A small multi-label audio tagger, trained from scratch.
Model: 4.78M parameters, activation hardswish, widths [192, 192, 192].
Data: trained on synthesized solo parts of chorales (CocoChorales), 39062 training examples, 11.8 epochs.
Rows from block 3, named by matrix and row number. Each number is 500 + 50 x the weight over its row's rms, rounded and kept within 0 to 999. All counts start at 0. Numbers have three digits each. After the name is the row's rms in percent of the matrix's.
# convs2: project pointwise conv (model.blocks.3.convs.2.weight, 192x768x1), inputs 462-615
convs2.52 100:532429444512514468477502441547483518474444488461635430523399466562470437492493487558479572491498440469508380482524501541458456514588537489569516522501502528409528486521483428462536551484484466511513457462504583435406432521502502469479467500414479467562398544496517474396505532513416538519448528495515526504567474498422569524397496495487502574495602540449426502502504475532466529469570413428507455537535535509442535490435569539541417517538489493538482441522523474
convs2.53 099:515496412506463581539592492446464433462456527530539441448497501546442510494534406529618494514431495521609541475500520469482470513458446434513536546561434556486493578500523494503396448556444505594526408479479494603515376583560497566469487517510449496532405489488453538462456508423466509475455484485486500416454570460532500547497464439491534441491516442464416492586449451513538444551545528513492548454515494453524507557614443493498508504558420526519517545545522494
convs2.54 103:511467391576487467517555567550494526520469491467480539498524507464494445512445512556524596489486488495541608484420491603518548461458516434527592521496487472484368522550492589594384420413496552508601467568563526540519501458578465508478375522476553494537545519548528495472513531482539451498505534474502465521406591434505367523449496537558476476458612522426453475449513507524511480547431507417516522524446446527542606483432592561551496558440510523563481567531535431
convs2.55 104:382530421477579448494502502594495511445444448524514536459427486515564562521391495441554489483424522477490519423519526426462504455499440408492508453482493458581415528402409438504517486504602508549398579501419612478591571507505544439545538548419522488462475499490508510518493469484489469573536622543465511458431458493500501556495480469420570474547558563466487512454496486482395478476512516516506540434435537464502508396485551503468582529459450480467547474487547538
convs2.56 098:500517483459474426444517495542540503411490423539522528468521515550477545481466492550488465578473397537511452604550476519538425501545549501449490652526500487479539438531526513434506553493464507489504503559550453431508532456511528447497547421541487490530576492424592530443542480587470525509536529538413486456495515500521496488544443479472448421449463518438487515455575557438534523477580492600483456501405506448527518486452523419467453543566625487496513401482419440
convs2.57 100:505490448545493554360585438435507474505488497461433485478463602489517517513528545507502528528365482474530510456486457454461534474561486595601506545585525490514569402484510458532582547482479535455497493426536425382466506479473617507498495575501449505464601516524554551497399480517484418562429476474483492540514526444507526482466526468437517511517507500494481515527461409512485477403472466507608572545493543529398479452480424467456603473518466445489480568513458511
convs2.58 100:463610442475473566533486426544441577490494481568540466470663497484441391429549456500552575512425387520479508450514503526488551544496509439545464592438545529461481453540473564444542446527458560546549506490476482469412595488435498510469497508425492491396471527559543492517510531467533551501405538517478498401446535521412449442461397457455533513488469449433565549560472532481449485475407505475470491364457525490521536514529608475476496423509414451519526461490459564
convs2.59 099:467420593409512516439611542544491450455526499513520459486493574521450436499523492570453523523530525515544462522381514481472515463464497471505519583441474445497530435477487507479430488536468523544518448529497456582522511419512591528431401391487593488523585487438565613410453411510507481489549595466510449484594543496513524456582543439553511601588476563469591492570474534426654525545408450433389519538437460506526427513492462471600499522521517500527526511508440557
convs2.60 099:502552513461463507510469467459521499480420454387483505571491450537476473451519487494564491395533540483399492511535575513380470501495479444430583479509471496450514523483505518484543478416536559554508477506386499559611501470532495605529507449503568513489463459565533590507499524524460497491481485542459451622499537497508473514440413596463462449474456507559491438579467462466417514530532535549447468417512477483478609495465547500538510432491525478485467434425505533
convs2.61 101:451483554520521475429449496442500616535484454519457458563473489448547462456574497487529498464486614493528548424439562552511527515437502492504479580417541612525477601444595442450505512500513434594452558530516519452454552509493492431480485520503531606494507505500492436460547510558528538492473401546577483521529461558553537517550508475516528551532464435490383492510499548546551436602487468568552545463431534531527457466462415471597533438380518393508495595387476482
convs2.62 098:479576570459585493496413511524496516490500389551535518430511504567517417518428467419538569568525438477411490487466495506574525421501518513585444560631501498505521560493466375459468420534531529432581511588487587558556478476499516514551395426447459436520465478460499564505506552454510475509491524635538453451550557514531415521563488513582601598542412461520461461515602466550441548452511546512427528534565540461519501429552478514494522502541456396474504401542486577
convs2.63 098:464539498501459545491500423469454493511541580583496511500468642507484504455453500448584520597541545489590466481547527512424487418464551489580540454417562532466544532494437451539521509477491452532446510549445508503524463614528505515531508490552449518499416495397498474466454518369546484473468475484420472508495489511558562408584413525516468435483570444487439485508560535441531534500540545412435480570545498548474520445463501408487456435510535530429452506450464424
convs2.64 100:421410565461458487544487552445518532551470500483589498474529480524507473495527509494531553500555458492416542495482506519496550482600522504625467432487572434541526493466475504599522456552524466432448390471401419543533439516553549469445510592509542499425519525504543498517498474491481426486571490519566510502446536366477492451420536545462436481398628500505427428493506454499462508558555512546454432364518548500474621432487474462520488571520519528431510581449476548
convs2.65 100:500613594431564594549531474504485541447532426458446541589471547463545482499484529504582560438514568552524492578531424449522417534516544489514649477496447445610551550497404602501542504457529535507497514475540484558585443529557511507423490410488563364563523477472482468536579507539524485471490559456495596444478507491546547521484470544441514580525540554440482466449501517476498563462535507460508497499485464476508517460439517484461490493528493619531442567470440407
convs2.66 103:458413548486555436548511502579552517625480497490436532470505441434575444398494458482523589483421487491549506504450467493454502468493486436515458519476498524450587419441534434453571445581477460529474427513546425581537467507523539480503617495419481509488452483562461592521504514547559501451456573604525586515513396532514419515517494472487503474545421454513463489581580508550524508486484453529587478450539526491403492580499468509519508464461529504561469555470468542
convs2.67 103:505467556520451452457570494530441470431599537519461491581512542545458601465481576608580488453476529515481507387541508438562459534522538447483596486431525580562480439473533521538535511507457492537426467524583612495453386603532603403490536433481465464545601482529451520618519507482503471446459481609428489487481508556424520527594539523476488498629506568519449469555531539365542536476474522545496451510549551414474568479498495435536557639504586480478508484390515539
convs2.68 102:555539497433497491503573544502523472525435525473497568510507488529482502553487485461533489515502540526436539374526494511504428453502471504518567455391392435548520648480604623469517456488631437450455494591516480416406547510450435441415568421477509580537499459407550492554605340469516490544541578518507528472478501608506542482439485500514485497495517545559471596451510533591516558569552487480570471527475488514535472540463520528471493447452498560437427524557475466
convs2.69 101:522504499516481446481489464478518545553480482486439489423476434505510454436561501560453501471585561513514505472538478488504608593445543424592413400499463512445505457533497520585550527495541504470507516553551523416463486421555495489586457537532522422422509495510511532511542525454540465543480523401474431583512540456499393429503382407454442466586462519458583513499556517434471523553550459490433446431472441480584517553442456503526561482543482524444486493505547511
convs2.70 102:465482577544560519423404473584480543487486512514453458516483435534555531457535553474471521470452520480584489471511442521475446484470498449510536429472400528498498430596564473537435550636453479636501501469530602421517559523486558553555520552532602518437503535519458594555536389503464455488544440505494493482501529592448582457463596496529508407514466433487547470553548483544444527483550574520560436440397537438578479449548500497465571559465568466514430479538490515
convs2.71 102:391517462447462533545550426536559537584524478505457503499503554516524497541389516428555431459563594482429447571467494524506536472448522434541545452494509471487379447533458489516429495424551500452466499518543496397461488514437485580434552527507570497507466525425485481497530511438576517401409539530518518587567543471564542507529485488560529511464554579540583540550497470463450536485475502557459492576499479548510491508536562546431570540497507441504587539478495554
convs2.72 098:521511490445488531438546493475596492472417441453505500429460579423489569408509510489537598523510459451474429535467506479394485511503495544505505495521511535561557515498505499367531544543434472427570527500390471525563521595619529451486555596483513544488493414484497579487468524506514463439447539594551491559437531478503531486506534444557485461554670462448555416496402584485490540480547574537568534420502516470406475450532523564433461501461445513576562504491463475
convs2.73 092:484445540538476614497428558514496551393500505505467506460459557533509519434477565514555475513519503490483443538521503446466433464535505475527466606396459601527457474524452513408540542564506599532483581503508515447544561503499578478551354447449555450492476574531475532465492564462457520390531490458518484459414530463448601456469435505370519484520438510552553519562496480453453493521546472452557460486481428607580481441563446543619450577527456461452482531518504612
convs2.74 100:513466521472578447474587438442469510475589476503552521500512560524503412565446604446498518489490438502498548518489569513493520454412444554559477484512505571547430451397424461363532503488542462476487561504469465432571472539498426517621407533473559540463496428442431449465561596487530537429472412614522439580499423497548538460532513471522550519506536567566487458468522466552492388496545512549526491535529501522508432480486438614483480488639437537519469582474515528
convs2.75 101:497536583458499559471568588398541548520493508488491621551464478528455455472538572474491497484521474401611448514495562531463555548517408454550507433524599372568439632464515435540490435489428625503484550501421455447472545530640460547551518501428551560530489523380545512447495490533527454493520448501508406469524492483545447493514547487563555435535543572560396558585539481464495479532440448499439511566538597546449571513511494468497511515497527499511453558527510505
convs2.76 100:537513587537573496570439524494513469515501543554560549611432572539645483515441481512507493511525495569519538581532518494444500580539506390645553535523428504525509528465500414486417464447510459517516429549468511511431600502491460537526489505510524426486553504416501458542511526535473437407471532464371610528493476490470474487497440500501432548410532536530489586509504476519479513404491419428561484548487571462375482460460435398551463588455568481482463516549441474
convs2.77 098:534538519407495457491524546513487476500509449485683511529471506578464521496544438455431559459488508518509490534600442578547534533558444608480500398449491407536467525535470481549458517515541537497541481481536486511396552544587477485591484517482438482519376505468606450446473509439468477598456524589523457404506395555398530463392483526499488414493530498510473398506473484498549441551554467469422459519561451472469475474553505524560398412499454541555447483521398530
convs2.78 104:560497564509453463609502444443448446429520567583484394544501495475508469484552523486491399540426549410504532463503587536516517415453503464491548473511562486509533533540521456540358447508491450558501448439420433444587549559497480491488488504469506508588571519487428439532450492465549584517484484418482516461583513515474452463420502433527588422527507584536430398604580478427529512526495549472489554431502571418487503524465452422505506487482500504490475574453403405
convs2.79 100:515482562487488460499442614528461500443437429539387389559446404549467523537475475505456472431435544490519511540518516608547532388470541462486454560457470528469546491451544555563528541534531510599569441538447472497525578528490497452567539460476478452418484557504495543473593429439595511541473488490459525575542551504555596479417520528462480509555482456525572572434436518519521443592560455501534504508512505523504522559410521524472479535488448519557511546571603481
convs2.80 100:538457567425467503554468424566463411454524428507564518562508398430481489466544529477565417590528529533469533454437495525523542525470600563599568497585592510479542505530518482558435486559563559465468558550491491491539518478457552520471463447474596562520487456488520462441586463510442448514476515555489542561490429466563475416477514464449406469500532589592475500445531555540446451589512602506457450535468527448410583439498485490604495464474495522425512528511467529
convs2.81 098:502502499497482607418476609506482437428554511512521533505460493497511519517517561466523528594552595546497529597485494576492495504593479435458546593521438516424458471500509524515519478533521528469480474495434455477454472436497453612492492482451556482535561487534425408518493536612594450485460468509473518502480479485523498476570489452449538414572487550450455567531514517550544544471547486547497553445542523436492505566528502676561477470376548504510514524492559510
convs2.82 101:549449397487535510409551453502512564512523522573545428484538557498492434422532524510480511582515566492448520568565474495493449456509476554501524584501455462492545461453381482465485432502510536538465519504626470508377553468478469516521516492481443549582535467492459522465560448635521504615548506532513437528459477623430535445528557503521409486542487465437528574480458546489383569459493556445532560472523455423502594495445471481499466536500425467479482511519530480
convs2.83 100:555519534558469496470426483545547506492448507480419402539546535536492545559515486501463451543538556405480497561459561492472440495452501530457493484406500451536482501431419578559391508497462512516423503418536544433503502525449440413456560566504470463506579537516486488602540443502499487511536598506589514579542424493509474583457510493588579491465420532473610530446574518468424527499566482488488399426456453502576556510537438521571570428523401569509426521553532513
convs2.84 100:620434496497545502499596497511493413390439477426472464521538507487434466530461503498483485433530465431454613422533537504505508562517510460457436435470549518516429550539408542411420482408537398438460492463553505515514552489476501610513460503457466524466513541421520520600539443492457444495412522517530449524492461450424494580422521570469505567530497427517466521445518526560417437415467536551511470552488541463529518552505514516451519517471530524557449503480417483
convs2.85 105:551453519486447419433473513514500502603470434545429628498573491521467600504452568380489554519456644485535459426499493514478414550564521596489451522571478531517435502481531463519610568509429524504413522488384518515401451469503461456535485497491477579514559503536544557483389503486485522547532425524500624460490464397494455519506569450509493452507524489505484494468508395502498569466524520477588538513497466448462549427538485470498460522464449422516496479468445538
convs2.86 101:502481427531523415529479447482464443493548550499508477473553516487497557501548534529513551545437468554580528463475477542481492537562396529497431499470420486511599517523509337418540472454592489484438418548527538398473519560597442431416534530486427460477464485554564628464500483540444642546470559424461546495524440439488435563447394474458471524535370495485532476420524540607537465538596462474603529551541493571626478507480429498455437458547460457520461505421470457
convs2.87 096:516507488552534596517521487535490490436529384527506506474415483424420508539542590523517559471530503564556498497560518515496436478506478528533437532571529398557457553565476501511480523486516373501473537514544433426518482484519446477487558525472556509553547587467644521546474447449502419486467510511574446576417494552463574599512555429527508556496553440522506506557554405411500527512522465510464554484516540460483496422522527430490465588536493578550451536495498612
convs2.88 102:489594517532454488552525465535398502400586490530383509630465460550434518541454450518479498578473470557494534487561451418416420489589388459580479445534474465498530451487480470468393459563546404538510460537420464477471444611506496436529436526483446507555555586519502528494451511528464435541599417559464489531558587530499516509433429654526509462419467549500456412457414408514471551486520554485393541464484548435526479504470566432526507508469532513494487452565389473
convs2.89 097:473525515393439471538465477515516473411495542470483440502482442512470445386526501576468454547526565465496457453479434489515492449581494455534497587469555522534532517541503396465511416545471469499476578401480433490543479520547521522536535504534491512478507538490460418495509478551423537533467432542487464470549439427500493533615462479471598509558595498491523514514512501424499492498560538539509425481482421518432544465491500462477499520493533510504557582518554555
convs2.90 099:445491466430529517482522504396438525482524522486589391468485455497451525480470467509479563428440522513507503547567527434480507498480549436496470505481499503528521461386435541533382512479532531462522442480432499444554477491500582531539501457520466509492399522476526463462421421544512502516455511500464492533507505438539474560573498457526496472528508556535519536471498434573442441554497499504580417596547568513500495499591460494444463439467460501495400462425534464
convs2.91 099:521575470435464443546533483538474497494530375552563548604531534523522569537547414468502533525549566406593551484435498519516516529539591453439432605581476444420587469532553475532471478393479573433444520368585446520527485514476552457460580550434537408522540524547557499451445567533493522417506589527502517436478561460583570410515589546482480483435502602412562515480457547468536469396575550510558498460533509450480439567467513524570473458524598539515525443477582562
convs2.92 102:422537473535450512532581515542520465538481492428581542542591510502433496489402527434435512479494520542544577500510536438483492542445510519524439511509550395509457529495449575595605492557449474528431548541517542438497519498480417478520443456527592486515558497482475423539515524602516380447500452492399510444548485501463527461496524409550408529545501547459467536491523561517448493615576516596441437540537413454479456487488531497494561384441454426478443586575530560
convs2.93 103:605507443434418488390424479478476527470556483458575497422475391477536446472481493525542543550623592460591446528493491544541443428494514411561469475527514449522555476495465458595493543486527537498536528500495566606435574484419420547469586540519455523518502536475475452431482457510501508533512491533430453516461487512427417433516533503491567562527577457495372523549425540539534549562454530475510518427520523518456509461514520454435450417506554503488529485462517578