From a checkpoint of a small multi-label audio tagger: widths [192, 192, 192].
Rows from block 9, named by matrix and row number. Each number is 200 + 30 x the weight over its row's rms, rounded and kept within 0 to 999. All counts start at 0. After the name is the row's rms in percent of the matrix's.
# convs2: project pointwise conv (model.blocks.9.convs.2.weight, 192x768x1), inputs 560-629
convs2.103,102,204,167,232,191,205,232,194,213,229,163,200,274,229,201,195,185,250,197,236,180,200,200,200,144,217,206,183,266,200,170,200,195,180,190,234,184,180,190,221,134,213,219,256,159,216,162,125,159,220,181,212,188,179,234,178,229,171,137,225,232,205,185,191,195,220,267,242,161,188,225
convs2.104,097,140,212,242,185,209,185,207,202,207,124,167,226,210,224,201,246,142,221,222,195,258,262,200,127,185,252,176,237,200,167,215,210,186,192,183,192,188,187,186,218,215,208,197,269,180,198,145,229,175,139,197,191,192,194,168,210,220,214,200,225,177,198,215,187,195,267,175,206,182,153
convs2.105,101,160,152,154,245,200,169,173,183,182,202,196,173,232,204,171,208,173,192,133,206,161,206,188,172,185,173,209,229,190,217,231,222,194,191,178,270,198,214,157,253,198,241,236,183,193,229,187,191,249,190,205,231,193,168,209,229,214,174,161,184,254,176,201,204,191,207,217,241,171,217
convs2.106,100,188,145,204,212,146,211,205,196,239,121,245,201,231,247,213,205,179,176,216,221,208,152,185,218,228,170,197,201,239,130,191,223,197,216,159,242,239,228,219,191,208,176,234,181,190,206,151,233,207,255,213,246,161,219,158,189,190,228,220,225,202,177,203,182,183,199,178,216,228,157
convs2.107,099,214,138,225,226,190,176,203,196,216,134,151,264,175,248,216,214,188,149,198,195,196,217,153,180,270,97,187,227,187,209,184,164,222,189,199,219,219,243,238,194,186,218,179,191,242,169,189,221,181,198,247,176,182,160,190,145,180,184,183,191,196,187,176,201,135,202,188,251,176,247
convs2.108,105,264,220,204,211,205,197,179,213,176,185,200,200,228,195,220,164,158,217,190,214,255,188,237,222,232,230,184,192,181,187,216,136,260,186,208,202,190,213,233,194,207,161,165,162,215,202,241,206,211,241,215,178,200,215,258,189,216,200,222,275,159,180,236,182,213,167,149,190,186,241
convs2.109,097,232,245,190,204,182,136,136,194,197,170,199,194,216,188,235,250,188,169,207,202,200,208,243,132,197,215,175,125,185,217,200,234,198,192,203,200,180,207,163,169,196,250,246,255,168,182,162,199,237,243,203,200,235,201,232,194,237,185,214,163,187,162,239,173,208,229,228,189,187,217
convs2.110,104,193,221,156,203,188,188,194,210,175,189,216,203,221,216,200,206,188,220,183,238,165,289,172,221,168,242,145,251,187,186,178,228,249,224,160,212,158,204,187,167,200,258,230,217,216,213,226,200,224,209,143,211,178,228,230,152,183,159,179,202,157,177,171,191,193,203,223,234,189,200
convs2.111,098,173,248,189,216,231,195,221,227,180,218,207,216,229,197,174,224,233,191,237,187,214,194,176,150,209,132,205,216,196,183,198,230,161,180,225,235,164,221,169,198,167,186,229,198,232,220,186,249,164,176,213,166,171,163,273,239,208,195,227,214,186,211,279,213,150,199,211,175,163,161
convs2.112,102,204,199,238,204,256,246,141,187,207,199,230,179,280,206,187,246,228,165,229,173,189,227,195,212,237,215,192,182,210,185,164,219,200,194,220,174,178,185,121,213,182,237,219,206,192,189,259,187,157,177,175,178,143,249,165,210,243,227,220,200,154,222,221,196,198,273,188,216,184,154
convs2.113,099,202,248,188,225,194,214,183,235,177,167,178,140,240,208,193,213,151,212,189,177,231,265,206,172,203,186,192,167,183,183,217,190,221,236,190,206,147,211,189,204,187,199,244,242,209,210,182,241,175,184,222,209,179,200,214,211,144,202,200,233,197,167,181,187,267,188,254,237,166,134
convs2.114,100,219,210,203,266,251,221,214,249,174,210,202,173,155,196,241,199,187,165,205,173,177,164,226,175,207,186,186,220,204,222,194,191,208,197,220,193,274,217,209,194,163,162,156,193,167,200,234,232,211,199,197,214,193,188,189,201,232,251,158,181,169,248,195,185,186,210,207,183,184,210
convs2.115,105,213,183,188,179,172,209,216,217,176,183,170,204,195,227,185,219,253,199,192,242,217,175,194,206,191,227,191,197,225,225,213,227,209,190,196,230,162,202,202,206,152,238,190,169,175,294,151,198,218,236,209,180,204,196,178,215,180,136,229,163,174,215,254,153,196,186,162,232,236,220
convs2.116,101,242,223,182,197,204,194,200,268,220,222,178,185,165,199,193,185,191,227,229,177,230,152,144,212,207,186,196,214,193,142,171,191,222,161,235,176,216,209,208,207,165,191,192,220,186,205,224,228,216,214,231,143,208,226,121,185,216,224,198,217,228,136,219,194,146,211,135,228,218,200
convs2.117,095,197,220,155,155,236,151,226,174,195,179,176,161,163,216,169,197,180,184,214,150,179,220,219,239,195,150,150,176,200,210,229,224,149,216,272,185,181,133,207,167,157,174,153,185,183,238,210,232,241,218,249,222,169,185,196,193,227,220,233,216,192,192,180,150,237,228,193,208,209,205
convs2.118,101,132,164,230,207,187,180,189,215,183,199,201,221,131,197,253,155,248,190,225,233,203,212,197,188,214,174,205,213,222,195,189,217,182,195,179,204,196,223,200,167,253,219,219,190,276,255,201,206,155,190,181,168,238,202,241,209,163,169,207,222,140,217,146,135,242,156,171,139,204,157
convs2.119,095,223,187,159,195,189,204,223,193,218,244,218,210,206,183,204,242,231,216,194,197,229,205,164,202,184,106,220,179,193,157,227,194,203,151,216,214,196,210,179,169,223,192,159,188,156,159,123,178,178,182,263,223,205,176,161,172,170,239,174,211,158,207,240,175,190,178,153,220,194,210
convs2.120,099,188,149,212,164,205,201,202,205,204,188,248,166,241,208,187,237,190,143,206,290,256,162,159,161,154,205,190,141,158,193,198,239,169,195,249,147,248,217,192,212,201,208,236,244,142,246,238,233,147,220,161,206,193,198,187,199,285,215,184,179,157,232,183,222,228,201,249,209,133,207
convs2.121,101,165,164,214,169,235,176,208,220,185,222,195,207,208,180,188,209,201,193,229,162,254,239,216,210,199,212,204,230,201,154,202,199,173,191,163,193,209,233,207,222,169,245,216,225,217,245,225,202,164,200,212,211,185,153,138,189,140,188,179,208,195,256,234,184,189,153,179,224,214,224
convs2.122,103,138,231,183,176,191,209,233,189,177,143,167,205,194,203,238,230,199,245,192,223,207,210,183,140,188,187,177,173,167,194,169,138,213,186,241,143,152,226,206,217,219,220,186,190,207,150,185,231,213,212,197,217,212,217,233,202,272,227,217,203,173,163,220,256,158,241,184,149,227,196
convs2.123,101,244,185,226,180,186,205,194,213,166,179,281,202,219,167,164,202,276,181,171,206,163,232,243,182,211,220,217,257,231,206,259,156,177,223,191,191,206,193,221,248,219,238,217,214,251,219,176,204,196,176,179,238,205,186,214,151,230,160,205,161,185,166,240,180,198,251,195,210,218,193
convs2.124,095,196,204,208,201,215,210,144,204,232,232,209,252,179,226,219,182,219,173,171,180,210,195,261,223,217,225,200,201,216,115,192,217,169,249,218,181,193,163,188,151,194,230,232,237,189,233,164,173,183,208,179,159,211,203,225,222,248,183,257,256,197,226,171,179,202,156,174,183,255,146
convs2.125,104,222,197,230,134,245,179,203,191,195,230,207,202,247,219,188,158,201,177,157,243,257,182,216,145,196,202,171,150,192,170,188,179,224,189,199,199,248,179,224,184,200,183,241,201,223,215,162,200,232,190,182,254,206,262,242,179,191,180,163,146,272,201,206,206,178,225,186,191,145,224
convs2.126,102,258,197,239,218,130,225,209,222,188,173,200,222,187,208,173,209,164,219,243,131,185,203,171,204,207,198,207,189,178,214,169,208,148,234,177,182,179,223,213,170,170,187,233,188,221,146,236,186,250,185,194,219,172,219,187,211,194,186,193,237,195,221,193,171,212,216,273,217,226,161
convs2.127,098,250,194,179,190,239,216,169,195,226,216,188,264,232,220,205,204,211,230,136,150,226,265,203,222,152,188,194,161,261,213,173,209,178,204,158,225,169,208,193,221,153,158,190,172,222,142,198,205,173,196,214,206,180,220,174,234,149,194,200,193,180,180,210,220,158,132,230,214,179,261
convs2.128,101,153,212,192,217,157,175,252,168,247,200,212,221,121,153,191,184,239,169,155,216,229,215,212,192,235,190,234,194,190,274,171,191,173,194,234,187,207,152,203,252,224,162,153,271,190,240,197,201,157,157,159,172,158,172,143,190,168,188,217,276,176,178,235,223,207,194,188,238,197,130
convs2.129,100,220,193,191,174,168,281,232,164,170,237,136,176,238,220,187,235,186,219,171,232,186,189,206,207,170,170,208,215,124,196,238,214,157,224,199,159,197,219,138,237,249,198,252,229,229,207,174,205,178,173,220,234,209,195,199,199,182,198,246,213,201,167,161,194,222,243,196,206,210,168
convs2.130,098,204,161,219,157,187,192,221,160,198,180,214,220,217,184,197,219,214,183,185,221,160,158,189,218,139,205,188,136,247,160,146,229,172,192,244,176,167,214,218,220,157,156,253,216,162,195,238,229,221,191,207,221,190,236,173,216,197,181,212,257,178,197,130,219,234,204,204,175,170,211
convs2.131,099,160,231,197,202,225,217,172,171,202,197,199,183,146,116,175,194,175,194,151,160,269,168,175,210,196,223,285,173,198,229,207,160,220,182,255,193,192,208,157,189,184,160,151,244,219,203,207,249,171,252,205,241,122,211,212,150,183,182,206,197,178,194,225,186,204,166,185,241,247,221
convs2.132,104,179,222,226,182,176,170,191,184,167,179,176,198,224,172,166,230,213,166,153,217,225,162,181,208,171,181,157,178,215,159,198,192,144,152,187,161,176,167,233,172,227,226,175,262,196,203,257,183,125,202,220,202,207,169,184,164,172,219,201,207,176,192,248,211,210,185,195,212,290,203
convs2.133,093,195,239,191,173,179,207,233,201,236,185,203,207,211,202,202,183,162,164,247,171,270,187,215,189,227,188,211,250,175,213,231,210,192,246,210,196,154,186,233,193,223,221,197,242,193,221,181,174,229,209,204,177,180,250,227,166,176,177,222,167,221,164,199,232,194,230,249,156,180,234
convs2.134,101,190,234,235,140,237,208,244,215,242,209,146,231,173,219,190,185,120,213,158,220,224,233,161,187,146,137,245,207,206,127,142,195,175,154,227,199,191,189,184,164,252,178,186,151,113,174,187,201,188,227,180,189,200,197,253,213,165,199,195,178,188,176,198,173,184,204,184,243,209,193
convs2.135,100,240,211,182,193,212,220,182,187,238,148,236,219,223,229,171,210,237,184,249,231,196,195,232,189,210,220,263,156,177,186,188,170,176,225,165,202,219,160,259,284,206,172,209,181,209,224,188,174,216,210,172,177,196,191,207,162,195,136,207,220,230,246,164,227,231,187,222,140,227,160
convs2.136,102,237,183,228,232,148,256,202,252,223,185,173,190,188,166,186,183,224,258,189,255,139,211,226,197,210,222,204,199,249,202,233,231,194,157,196,179,154,189,173,204,187,225,224,210,211,195,211,184,195,207,191,201,204,201,237,186,240,161,210,194,168,162,207,176,188,151,199,243,186,233
convs2.137,103,209,191,211,211,177,166,202,216,253,187,151,166,204,205,236,216,202,255,210,170,158,203,110,219,150,228,264,184,242,233,231,155,261,255,229,196,188,190,135,193,194,192,191,208,194,180,210,177,223,232,215,214,246,198,246,205,198,177,202,209,165,225,183,193,254,217,169,159,193,188
convs2.138,100,207,166,220,142,175,190,207,220,216,232,217,241,199,231,202,204,213,205,196,223,150,200,222,214,159,191,211,179,188,197,177,136,194,215,164,226,191,211,212,222,222,211,185,189,195,221,216,142,134,180,275,236,174,189,196,210,157,208,181,192,209,158,242,218,190,212,231,194,208,193
convs2.139,093,189,208,180,202,177,166,230,198,187,256,187,219,177,212,214,218,207,229,165,234,226,200,182,230,197,213,191,205,207,229,286,238,207,242,186,173,233,187,166,191,216,185,147,239,197,199,228,175,187,149,208,261,229,226,201,156,202,187,201,157,183,162,198,215,209,172,227,196,212,139
convs2.140,103,267,178,193,200,221,172,238,225,255,218,168,225,150,170,228,135,178,201,192,195,229,172,203,184,192,186,178,213,202,252,194,166,205,161,145,256,212,209,223,172,215,194,205,202,196,161,254,230,167,192,195,164,221,225,191,178,200,204,204,211,197,183,181,220,179,245,162,142,230,189
convs2.141,105,213,226,157,217,254,184,205,200,216,199,229,199,181,200,155,231,176,163,187,183,181,232,197,255,236,235,239,146,195,262,160,251,192,208,243,199,164,155,231,209,216,242,195,173,210,186,183,191,202,231,215,206,190,220,221,189,199,172,195,223,160,188,213,167,160,253,227,159,206,124
convs2.142,100,170,234,219,166,193,189,208,173,182,205,190,229,189,215,247,212,191,240,180,189,182,219,202,147,194,175,241,168,228,249,206,152,173,263,220,186,236,183,198,220,206,211,182,241,217,207,204,184,226,190,224,141,269,244,195,153,210,204,178,157,188,183,238,181,225,206,186,205,207,210
convs2.143,096,221,182,171,193,200,163,180,213,190,201,218,231,268,143,169,213,180,199,244,207,235,211,228,201,196,235,193,196,181,221,137,120,205,240,219,191,162,147,195,222,221,169,281,226,176,209,216,190,175,227,247,170,165,186,184,186,258,175,181,187,195,198,210,201,174,192,220,205,261,217
convs2.144,102,203,181,202,204,176,186,196,238,197,219,210,211,182,233,181,211,228,150,203,181,266,209,205,173,228,155,241,183,171,202,199,239,168,202,189,219,225,160,224,236,217,220,160,183,221,172,223,207,234,222,177,223,211,253,223,251,230,176,193,207,191,229,192,252,217,191,211,169,178,183
convs2.145,099,204,250,159,217,228,189,184,202,192,253,226,156,152,192,150,224,219,177,177,159,186,164,182,239,220,260,220,245,228,212,244,246,245,232,178,173,218,180,199,215,190,252,210,216,182,220,172,239,223,200,218,194,207,170,201,191,253,172,198,224,209,213,211,194,167,170,227,144,195,194
convs2.146,101,251,249,214,213,208,184,223,183,142,210,218,260,176,165,230,243,189,211,195,209,137,199,155,232,168,224,210,211,223,228,205,208,172,165,220,176,156,221,227,188,229,195,198,156,198,170,260,246,180,218,178,237,183,146,237,214,201,233,242,210,201,191,215,185,203,179,232,164,141,207
convs2.147,102,168,207,212,204,142,183,190,167,210,125,228,194,184,176,197,168,267,133,248,204,188,166,220,204,217,178,149,159,194,203,226,209,226,225,176,241,206,241,188,193,191,215,194,197,253,209,221,186,206,190,193,279,200,239,197,145,222,229,194,161,170,222,210,206,182,228,194,185,158,157
convs2.148,098,177,191,278,201,215,270,236,149,259,217,177,199,245,207,187,185,248,244,264,251,186,214,174,200,139,249,184,230,190,226,225,160,232,217,181,207,147,174,156,228,217,240,256,220,173,204,216,211,147,191,220,210,171,159,188,216,194,190,212,164,212,208,204,208,153,149,197,156,245,158